Rows from block 3 of the audio encoder of a small audio captioner, named by matrix and row number. Rows with one number within an expert belong to one neuron, the router's apart. Each number is 50 + 15 x the weight over its row's rms, rounded and kept within 0 to 99. All counts start at 0.
After each expert's rows are labels from the 100 clips, of 14976, where the router gives the expert most weight on average: "responds to" is what is common among them. Only what is clearly more common there than usual is listed. The data: synthesized solo parts of chorales (CocoChorales). In brackets: how many of the 100, against the usual share in percent.
# router: router (encoder.blocks.3.mlp.router.weight, 32x128, trained with AdamW), inputs 0-127
# up: expert up (encoder.blocks.3.mlp.up, 32x128x128), inputs 0-127
# down: expert down (encoder.blocks.3.mlp.down, 32x128x128, transposed), outputs 0-127

# expert 7
router.7:65 64 25 67 42 76 73 27 60 52 59 41 19 54 30 56 70 55 38 37 46 46 31 54 62 68 80 46 42 37 44 42 79 61 62 23 55 65 30 44 54 37 50 61 61 29 60 57 57 66 45 52 45 52 53 72 54 48 66 45 58 75 56 45 43 62 67 63 23 71 62 87 64 48 44 53 56 56 67 53 89 41 43 61 63 28 42 53 19 25 47 48 62 40 91 37 52 20 42 36 58 51 55 30 51 55 49 62 30 33 33 33 53 54 65 38 51 51 57 44 31 48 40 37 52 23 31 34
up.0:49 46 49 24 66 59 67 64 54 91 75 59 28 62 36 46 27 43 55 51 72 40 48 60 36 43 46 54 55 65 47 68 17 51 79 58 27 46 66 64 57 34 39 34 34 62 49 55 50 54 64 68 73 57 62 49 57 37 30 34 39 57 63 70 53 57 67 67 28 64 41 28 46 40 41 55 12 26 44 27 61 37 19 43 35 75 52 57 52 38 76 63 38 65 35 42 52 77 43 40 51 68 71 47 48 35 21 49 48 61 66 44 37 57 67 61 68 58 75 52 54 41 62 66 64 52 74 36
down.0:62 54 52 44 75 70 59 19 36 39 38 64 80 49 44 63 42 88 53 40 51 74 27 64 54 28 45 38 46 53 14 71 28 28 33 94 33 42 43 82 52 67 48 49 49 60 39 56 30 35 46 33 49 48 33 70 46 51 43 50 35 50 58 50 48 56 41 71 55 46 56 58 49 53 40 35 43 57 56 52 64 72 31 55 60 42 30 54 41 64 51 55 61 68 79 35 54 42 71 54 40 59 80 23 43 35 19 55 55 44 40 47 57 62 28 51 51 30 80 29 68 66 36 55 60 65 37 44
up.1:40 51 61 65 49 37 27 48 79 18 71 53 45 61 31 53 43 65 44 69 54 72 60 55 63 40 18 48 63 50 48 79 71 30 51 75 59 42 36 44 65 38 75 49 23 33 47 35 71 39 70 49 60 22 78 48 33 47 46 61 29 52 42 49 68 59 48 42 39 48 40 10 62 53 43 56 52 53 61 36 64 53 52 52 59 30 57 38 50 32 48 56 45 47 55 56 74 54 42 49 41 34 28 46 40 48 49 44 53 42 69 68 30 37 37 70 20 49 29 47 46 39 34 96 40 73 15 43
down.1:49 74 93 58 53 61 38 56 62 46 71 62 46 44 35 57 52 39 70 52 44 50 46 34 55 50 41 36 76 57 70 58 72 87 59 67 35 59 48 52 63 37 73 36 35 51 31 38 41 35 39 26 51 54 73 60 18 32 55 33 63 65 75 60 45 55 63 55 68 46 61 49 00 43 31 47 34 59 55 70 56 46 41 85 26 75 68 50 80 74 51 59 49 44 52 44 43 54 71 38 51 30 70 57 59 47 60 47 57 47 60 73 54 50 63 40 46 28 65 43 59 50 48 41 40 72 54 48
responds to: note F#3 (54 vs 4.8); note G3 (52 vs 6.2); double bass (50 vs 1.8)

# expert 1
router.1:61 20 44 39 63 60 56 44 64 22 36 45 56 59 74 61 71 29 44 54 50 46 72 64 38 46 45 30 57 76 67 47 45 52 30 34 68 49 62 56 57 55 48 62 24 59 57 39 31 50 58 73 27 40 24 31 41 30 45 44 82 63 47 36 41 54 51 53 48 49 75 37 31 67 60 41 41 27 26 26 60 50 44 66 17 44 39 82 33 28 45 63 65 71 39 35 31 26 59 78 64 53 62 51 57 62 62 91 49 45 68 26 47 37 64 53 62 57 77 44 46 48 33 30 47 55 52 55
up.0:50 42 62 45 51 45 18 63 49 41 29 73 99 54 69 66 73 54 43 52 62 34 74 43 79 63 50 33 58 57 49 36 76 77 38 41 60 45 49 82 44 55 72 72 40 50 39 54 65 76 35 54 66 50 44 30 69 38 44 61 55 62 34 59 46 55 36 56 53 45 49 32 40 52 55 44 34 60 45 53 63 61 35 42 42 25 65 46 42 40 70 50 39 56 60 65 22 67 50 61 46 74 45 40 91 66 60 63 52 46 63 63 66 74 67 57 19 57 58 64 67 47 22 29 36 42 44 66
down.0:62 45 54 21 43 39 54 47 26 65 74 55 64 60 58 45 52 40 52 54 72 46 56 43 41 38 65 43 24 42 50 56 61 28 46 60 48 81 25 69 76 62 33 64 71 44 51 33 39 43 41 52 36 65 13 45 34 44 98 60 55 60 56 59 31 72 51 47 27 52 73 26 41 58 55 33 51 52 32 37 21 61 27 59 35 66 54 64 57 66 61 39 51 36 51 35 61 31 24 29 47 62 54 59 67 74 35 47 46 63 40 27 68 71 40 79 31 51 42 66 34 69 58 57 67 55 61 39
up.1:43 44 64 57 30 45 26 67 42 63 63 87 45 57 17 33 29 18 55 29 34 38 48 43 41 54 46 34 45 71 72 53 62 51 53 74 74 60 43 71 54 35 67 58 62 35 46 52 44 73 49 75 57 41 40 52 48 60 46 61 14 53 50 59 59 53 29 75 69 43 48 41 51 58 36 50 43 64 37 41 53 42 42 56 67 31 66 52 54 45 39 65 63 70 46 65 44 93 60 76 30 63 54 59 92 71 30 63 55 52 61 66 55 49 37 36 47 46 44 52 41 55 75 61 16 33 35 40
down.1:52 30 35 73 63 58 25 63 65 32 30 32 42 52 76 68 42 58 52 49 26 41 53 42 51 69 48 27 28 37 53 47 71 43 40 70 63 41 53 58 61 43 40 19 48 62 52 40 61 22 38 23 79 52 41 53 49 51 45 55 49 20 37 36 34 36 46 84 56 57 76 33 44 37 58 18 56 54 15 35 62 26 58 36 33 53 48 62 81 44 58 43 48 53 47 63 38 64 49 09 65 48 55 66 69 64 67 49 37 55 37 60 43 44 23 52 48 53 70 35 69 68 54 50 33 31 39 53
responds to: violin (62 vs 13.9); note F#5 (41 vs 7.5); note G#5 (29 vs 4.1)

# expert 13
router.13:72 41 17 47 78 53 61 43 51 51 56 50 31 07 41 53 53 71 23 37 60 63 36 48 43 26 66 45 47 56 69 58 50 61 19 47 62 58 39 52 42 52 39 41 45 38 64 39 55 66 60 77 59 25 70 42 41 27 37 51 36 62 65 40 54 49 60 62 38 72 61 54 56 35 60 62 55 23 60 55 53 55 33 58 40 20 48 53 41 57 60 40 53 53 42 71 48 06 53 63 58 54 81 50 58 37 39 57 35 26 80 37 31 41 63 08 56 41 64 59 27 35 54 48 70 66 35 41
up.2:40 54 56 25 34 63 52 82 54 36 44 49 87 41 40 83 44 20 54 41 17 69 37 38 68 57 37 58 51 72 59 50 54 53 50 47 59 68 47 61 63 54 31 67 52 52 43 58 20 46 71 32 42 79 50 55 59 41 63 63 45 62 54 32 43 50 47 45 81 61 39 59 53 47 37 54 45 53 39 63 20 40 51 66 44 59 45 53 47 52 21 59 44 48 22 39 32 86 42 46 53 63 54 30 19 57 51 51 65 54 79 29 48 62 34 55 42 61 36 39 81 48 59 27 25 76 32 70
down.2:28 49 79 39 37 42 61 35 47 59 70 50 63 28 78 25 88 70 32 24 59 39 63 72 45 30 67 57 48 72 59 51 72 45 65 54 71 69 37 46 49 36 44 54 74 56 57 43 66 49 33 50 29 49 37 48 48 33 30 44 62 48 39 68 25 51 70 48 62 40 64 45 72 49 27 54 32 47 43 54 42 39 50 63 47 57 51 26 76 63 60 71 62 18 45 68 34 49 32 53 43 39 32 70 65 42 31 61 24 56 52 33 60 35 56 71 55 73 60 29 42 49 44 59 59 39 63 88
up.3:34 36 34 76 45 38 46 47 37 65 59 63 70 37 62 44 65 29 55 49 64 32 64 37 50 66 49 63 44 66 69 62 97 40 38 40 63 50 37 66 49 49 36 63 52 38 51 59 47 56 56 73 58 35 71 33 65 27 28 76 27 44 73 45 46 49 47 52 80 58 30 69 60 58 78 81 39 29 20 58 49 50 60 42 44 23 20 46 48 63 62 45 45 68 60 60 53 42 82 66 43 41 44 45 62 44 48 61 64 50 64 65 58 27 64 25 59 37 52 56 46 37 28 51 86 39 36 37
down.3:49 58 41 40 59 38 40 56 42 42 41 60 32 55 49 30 59 58 46 36 37 51 42 57 34 45 58 71 66 33 26 47 46 40 56 73 50 39 36 60 53 37 11 30 36 40 69 52 27 84 38 45 48 20 47 57 54 62 22 49 55 24 60 59 53 32 54 31 75 64 33 63 44 37 83 29 64 33 36 41 51 58 56 61 54 37 38 65 35 53 51 56 38 56 23 56 66 34 70 41 64 50 39 33 26 61 53 63 52 33 43 52 55 60 99 79 60 25 42 63 71 49 70 64 41 67 74 33
responds to: note C5 (69 vs 9.8); horn (53 vs 7); note D#5 (27 vs 9.1)

# expert 10
router.10:55 46 36 56 43 62 79 29 44 29 66 22 35 52 63 33 80 43 45 39 19 19 46 64 48 79 58 47 55 32 51 48 91 33 55 33 39 61 22 56 67 50 55 48 47 46 55 41 45 51 63 44 44 62 54 63 30 41 53 51 75 65 40 64 29 28 88 65 36 56 72 74 42 60 48 41 60 53 38 59 58 55 70 52 33 44 16 52 29 22 40 49 70 66 53 37 61 48 47 42 56 38 69 26 57 61 36 37 38 31 34 34 39 61 39 61 71 51 55 56 46 39 55 74 26 29 39 45
up.2:36 45 52 48 43 26 45 55 67 54 51 68 55 70 38 45 37 38 43 50 43 40 53 53 59 80 04 56 45 42 19 54 44 45 70 66 31 38 53 58 67 48 25 61 43 41 49 49 42 60 60 79 31 49 39 53 53 51 33 68 73 71 35 38 21 62 44 47 40 63 39 84 45 30 76 67 64 52 52 31 48 50 71 58 71 69 51 33 51 42 55 58 34 56 52 53 54 44 84 59 26 64 46 59 61 31 50 24 65 30 75 24 48 21 52 61 66 40 48 44 76 49 29 73 43 51 63 80
down.2:33 39 44 22 65 24 55 25 40 56 71 67 40 53 44 65 48 45 53 47 58 35 09 52 57 50 63 40 64 50 49 46 58 35 28 48 65 56 70 73 39 46 49 51 44 69 58 57 64 27 50 78 64 24 40 44 47 75 56 28 52 65 33 56 51 54 70 72 50 57 90 91 72 43 50 55 60 44 48 55 72 46 31 34 75 47 63 33 38 51 48 32 48 67 53 45 37 34 45 48 80 57 38 42 81 47 46 56 35 68 63 55 85 43 67 27 46 46 35 46 61 51 64 38 76 31 47 61
up.3:53 60 41 66 47 86 47 77 55 33 36 56 44 33 49 58 19 47 51 57 44 35 31 50 41 65 36 28 49 49 69 74 65 62 43 33 60 52 46 56 59 50 11 68 47 73 44 21 39 43 48 28 53 71 45 70 63 48 24 74 44 76 68 54 53 37 59 40 41 41 51 61 40 59 36 81 62 61 37 63 66 67 55 44 74 58 55 32 42 32 49 61 77 06 48 80 49 43 53 41 68 46 38 68 59 56 56 41 64 81 56 72 53 19 42 34 58 31 55 67 48 53 51 47 48 65 40 49
down.3:36 38 58 31 51 25 51 67 64 53 23 52 76 62 73 53 44 70 35 29 51 37 62 28 78 43 58 66 29 39 58 40 46 32 59 80 60 37 39 38 56 61 58 35 65 61 30 68 65 73 65 49 00 57 69 53 19 65 46 68 52 83 81 52 60 57 67 66 25 71 43 55 47 48 54 56 56 54 44 61 58 37 58 15 47 75 46 55 45 54 49 49 37 46 48 41 61 47 51 64 67 56 49 54 57 48 40 68 34 46 80 52 80 70 24 58 53 42 40 42 65 47 44 54 55 70 45 61
responds to: note A3 (56 vs 8.7); note A#3 (56 vs 10.2); tuba (52 vs 8.3); instrument: bassoon (31 vs 8.4)

# expert 28
router.28:70 70 52 59 44 63 83 30 69 41 65 37 18 32 34 69 74 37 47 34 59 51 36 45 51 37 60 52 53 47 43 31 55 60 63 28 50 58 33 53 58 44 45 52 72 38 64 41 45 44 81 59 26 58 42 61 58 70 61 76 64 99 65 36 44 56 64 68 36 61 54 82 55 40 52 52 62 50 52 55 67 59 28 40 70 18 46 40 23 40 21 53 48 33 89 48 48 28 59 39 47 60 54 20 49 61 49 42 51 52 46 31 42 46 49 34 53 51 61 52 35 48 40 38 40 21 32 36
up.0:51 38 58 82 59 67 40 28 51 31 55 40 34 46 82 44 54 54 56 31 33 49 59 46 26 73 68 46 68 37 49 73 65 55 31 55 39 12 37 39 44 46 41 73 31 66 56 36 58 52 65 68 36 49 46 58 39 53 27 64 44 54 78 57 48 42 21 26 62 42 33 50 71 47 91 36 33 60 40 13 39 55 40 48 39 31 67 34 44 41 26 49 55 73 55 60 61 46 60 70 55 39 67 34 51 37 40 63 58 60 44 77 59 46 48 27 55 46 54 80 53 78 51 49 51 66 24 45
down.0:85 70 60 56 41 48 50 57 22 57 38 53 74 47 63 44 75 69 38 39 28 72 38 42 70 26 62 56 36 65 55 29 32 47 85 47 58 54 34 41 82 48 45 30 52 66 42 37 06 51 60 36 50 58 71 51 39 44 56 41 35 64 50 58 52 38 36 48 41 47 51 38 51 48 67 26 72 60 57 52 22 35 47 36 37 45 55 58 60 28 58 62 50 40 52 41 51 66 69 27 69 56 25 47 49 51 71 48 58 51 24 35 54 45 17 60 38 41 56 50 66 69 49 92 62 53 81 51
up.1:48 61 46 48 48 55 53 74 27 45 24 80 57 39 53 09 33 74 57 59 36 42 60 61 38 41 38 43 31 43 68 43 80 72 46 53 52 31 51 74 44 61 42 58 54 37 48 63 34 60 35 28 44 60 49 48 64 39 19 45 66 46 36 56 76 60 36 54 77 55 52 44 35 42 44 28 45 55 48 46 09 31 76 37 56 57 57 61 36 18 54 68 31 27 62 80 67 39 59 44 46 52 70 62 64 35 52 50 46 31 45 50 65 24 71 53 40 29 37 54 34 30 65 65 80 54 49 53
down.1:41 49 78 39 70 69 31 30 52 56 50 32 39 50 54 40 66 32 39 40 61 68 77 38 34 57 50 51 53 66 28 51 40 25 52 39 24 44 28 39 54 42 60 20 65 57 46 65 42 59 10 47 49 48 27 41 47 52 40 74 76 74 40 32 58 75 69 32 57 63 48 30 37 64 62 51 45 51 46 66 58 47 48 39 57 41 60 39 70 15 78 54 59 47 48 60 41 73 49 56 31 69 33 22 67 61 45 42 44 48 61 37 86 55 58 25 57 40 71 23 36 39 46 70 34 69 50 39
responds to: cello (52 vs 9.9); note A3 (39 vs 8.7); note F#3 (30 vs 4.8); note G#3 (30 vs 7.9)

# expert 22
router.22:61 46 34 20 49 42 71 57 45 57 55 33 58 74 39 49 70 39 47 24 33 46 62 49 73 74 70 53 48 48 53 41 30 51 35 32 54 62 36 57 95 54 40 42 84 49 23 64 64 56 69 31 58 69 61 63 39 51 43 31 55 45 62 45 37 62 38 44 57 56 60 79 68 29 55 35 44 44 37 33 48 57 35 76 38 57 58 32 32 34 61 81 53 24 52 37 46 35 43 38 65 40 60 40 48 32 50 56 21 94 59 28 58 72 47 33 60 48 36 67 36 51 64 46 60 30 33 43
up.2:64 47 57 55 60 33 27 52 41 14 48 48 42 30 61 31 41 40 22 55 46 44 45 36 40 36 50 50 54 68 42 31 42 48 55 64 62 73 40 51 82 21 47 35 49 59 25 54 58 41 60 87 29 52 64 28 40 33 30 28 41 56 45 71 54 54 34 60 52 43 42 60 57 52 47 39 46 38 56 43 30 26 54 57 33 78 36 33 46 68 60 52 29 37 35 28 55 89 49 71 57 40 55 47 08 50 24 34 35 56 35 62 66 41 68 13 58 46 42 51 43 26 35 54 50 58 63 36
down.2:48 42 51 09 61 42 41 44 24 75 28 39 53 45 28 66 50 51 63 38 44 73 39 58 27 10 58 78 53 62 39 56 16 48 34 38 16 60 26 56 66 51 45 45 51 69 58 56 58 54 58 36 49 45 52 62 94 46 64 51 87 49 59 55 50 54 59 58 66 46 36 58 66 64 49 28 26 25 36 59 57 74 46 46 46 27 29 26 23 50 67 54 54 58 61 61 47 34 54 34 47 49 62 49 59 38 43 43 40 41 33 69 54 74 43 61 42 41 67 54 69 35 63 49 36 55 30 46
up.3:53 51 60 14 15 76 64 51 59 77 51 46 71 54 36 28 41 40 48 35 42 33 33 50 57 72 60 33 63 64 75 49 16 46 49 56 43 30 32 33 62 76 57 29 36 65 58 44 50 72 68 35 55 73 45 55 15 46 51 44 32 33 45 68 53 50 32 70 45 58 40 52 56 43 29 69 56 38 59 60 38 53 72 67 54 80 65 59 39 50 55 75 32 61 48 46 55 56 52 54 50 65 22 63 48 48 75 54 51 52 46 70 61 46 52 48 60 91 49 54 67 45 50 23 70 52 61 82
down.3:42 34 50 51 73 45 48 60 58 51 31 46 34 61 57 48 52 23 77 79 46 70 52 69 35 27 46 74 47 65 63 77 44 36 76 47 49 50 72 55 57 44 56 46 43 59 60 82 27 15 30 62 59 63 61 66 65 55 61 58 49 36 52 11 80 41 32 37 36 34 39 36 23 76 41 43 20 54 33 63 27 57 36 48 40 43 29 26 52 42 50 46 50 61 55 60 33 55 67 34 43 60 77 43 49 59 47 46 58 45 25 46 65 31 62 46 28 69 60 22 36 56 53 39 50 75 45 47
responds to: tuba (25 vs 8.3)

# expert 11
router.11:56 51 36 58 54 30 61 69 66 50 46 50 51 25 65 40 33 80 42 81 52 53 70 49 40 59 73 46 44 60 32 66 56 29 76 37 62 56 28 72 24 48 51 39 59 54 54 19 66 23 36 17 31 47 63 28 45 62 49 68 57 35 44 26 42 36 59 54 34 62 49 73 57 59 54 63 60 33 44 68 37 65 75 52 54 36 61 46 73 49 63 40 85 56 30 78 57 73 78 50 46 73 55 59 37 18 58 40 46 52 58 64 49 47 48 34 56 28 52 71 58 72 35 72 37 50 53 44
up.2:43 70 40 31 55 46 54 42 51 45 42 26 48 52 60 70 40 41 55 51 54 45 78 18 54 44 51 64 41 51 60 55 66 32 68 85 61 52 36 20 30 70 32 54 43 47 39 37 42 63 29 47 58 51 43 32 54 55 76 35 47 08 42 49 39 58 52 62 41 36 60 51 45 37 32 52 73 31 48 55 29 35 88 64 64 54 76 26 69 45 09 51 34 34 34 52 57 67 17 69 55 47 34 52 30 57 35 42 37 48 35 50 59 51 58 46 55 30 53 58 60 32 22 75 70 37 44 65
down.2:71 48 42 77 40 68 21 65 62 64 41 27 67 18 56 55 42 70 32 47 52 44 55 59 53 02 58 55 27 50 39 48 57 45 57 40 74 53 61 51 39 41 55 29 61 46 62 41 60 43 59 28 45 45 24 57 28 74 38 66 51 94 34 59 45 40 46 66 57 40 52 59 57 61 69 20 39 42 34 16 56 52 26 55 32 61 62 51 63 81 80 54 48 38 59 71 38 69 46 47 54 44 63 52 61 49 48 38 53 72 47 46 57 46 49 12 67 37 62 52 53 79 49 53 55 49 67 65
up.3:62 58 47 22 44 33 21 53 61 52 56 76 59 40 57 61 24 62 54 58 44 70 37 18 75 62 35 55 50 49 46 51 48 43 32 63 85 73 21 51 39 34 91 43 80 59 44 18 54 43 72 37 67 39 56 39 46 65 70 60 34 65 43 61 31 60 55 39 44 56 57 45 62 37 44 56 42 40 50 47 53 51 25 59 42 42 43 22 38 41 38 57 47 56 71 49 51 56 40 40 62 51 38 33 54 64 40 33 66 45 36 32 45 34 63 54 38 31 45 90 54 12 60 72 65 64 23 42
down.3:40 43 47 49 61 47 28 52 48 48 49 22 28 50 61 61 63 56 45 63 44 70 83 38 44 55 57 66 16 79 64 42 42 30 56 54 43 61 68 45 68 63 42 45 59 56 44 60 49 65 13 72 40 33 53 55 81 45 45 65 71 44 68 38 60 48 81 47 26 43 65 65 62 42 57 26 27 53 59 33 12 20 43 59 45 48 30 66 48 66 59 45 41 19 27 36 54 61 45 38 53 72 58 44 28 43 66 58 52 50 46 48 38 38 64 60 83 45 79 45 60 40 60 62 72 63 39 75
responds to: note A#4 (63 vs 10.5); oboe (33 vs 7.3)

# expert 26
router.26:71 71 43 62 45 78 74 37 61 49 57 35 24 53 35 56 84 53 34 38 61 41 60 67 67 67 73 62 54 24 33 36 78 50 61 32 69 58 23 64 66 37 55 54 61 39 69 58 61 68 55 56 38 59 45 77 55 48 68 56 62 75 62 30 28 64 74 57 33 65 68 77 55 51 45 44 55 56 51 52 73 69 46 64 60 23 31 55 14 37 49 52 60 49 63 25 40 12 38 42 62 43 63 39 56 60 47 42 32 58 46 34 42 49 47 36 48 52 62 52 39 41 49 38 38 23 25 30
up.12:63 60 65 44 65 84 44 33 54 47 24 65 51 51 59 61 59 48 42 28 33 25 50 53 47 49 41 91 44 26 48 38 60 62 33 77 70 51 75 48 42 30 51 69 50 74 56 58 33 71 83 65 75 62 50 38 45 55 28 48 51 26 52 48 15 65 38 34 53 50 49 55 58 46 64 60 87 78 53 65 44 52 31 52 63 58 53 36 48 48 34 38 71 53 70 56 55 51 51 39 46 53 52 60 29 36 35 67 45 60 69 74 40 42 67 64 60 52 23 57 44 20 77 70 57 72 47 46
down.12:46 32 26 37 46 67 45 45 53 80 41 70 52 74 40 31 50 66 54 58 47 36 60 20 78 44 62 41 27 30 63 68 52 57 66 16 60 42 17 60 31 66 47 32 49 70 31 28 36 43 56 35 77 25 57 72 57 61 47 85 63 55 63 48 47 46 49 56 39 59 28 52 42 49 38 42 28 70 53 30 29 58 22 54 75 56 77 49 41 44 47 47 40 57 68 66 53 34 69 65 45 39 66 45 65 51 44 35 43 63 34 36 30 45 54 33 62 56 60 32 45 83 42 25 47 41 40 41
up.13:44 56 46 31 27 24 29 30 28 74 45 51 53 43 54 51 29 59 19 64 51 22 43 57 87 73 67 31 59 37 68 82 61 42 51 51 51 28 51 37 77 41 47 46 31 33 46 61 43 67 43 59 46 54 44 73 51 56 59 39 51 43 64 41 79 44 74 53 42 41 54 61 72 47 47 57 55 44 48 37 52 75 66 69 48 92 38 85 50 49 37 34 66 64 50 57 51 81 45 61 65 56 71 44 39 42 55 65 62 26 28 32 30 17 55 66 66 59 42 55 49 46 51 46 58 49 61 67
down.13:24 34 35 62 31 45 63 36 28 58 54 64 38 43 36 26 42 53 67 21 61 33 53 61 59 35 39 68 53 40 54 63 37 42 39 53 46 55 44 62 62 60 27 38 32 54 69 13 35 70 34 61 27 47 47 65 57 58 60 55 62 30 64 63 56 65 03 67 42 80 38 50 39 33 50 64 54 16 38 52 43 42 53 76 48 41 71 55 60 41 35 68 55 37 58 23 43 54 76 46 37 26 53 53 48 51 68 45 70 39 77 71 71 78 55 49 43 75 48 45 27 38 45 35 56 57 61 41
responds to: cello (90 vs 9.9); note G3 (70 vs 6.2); note C4 (31 vs 10.6); note B3 (30 vs 9.5)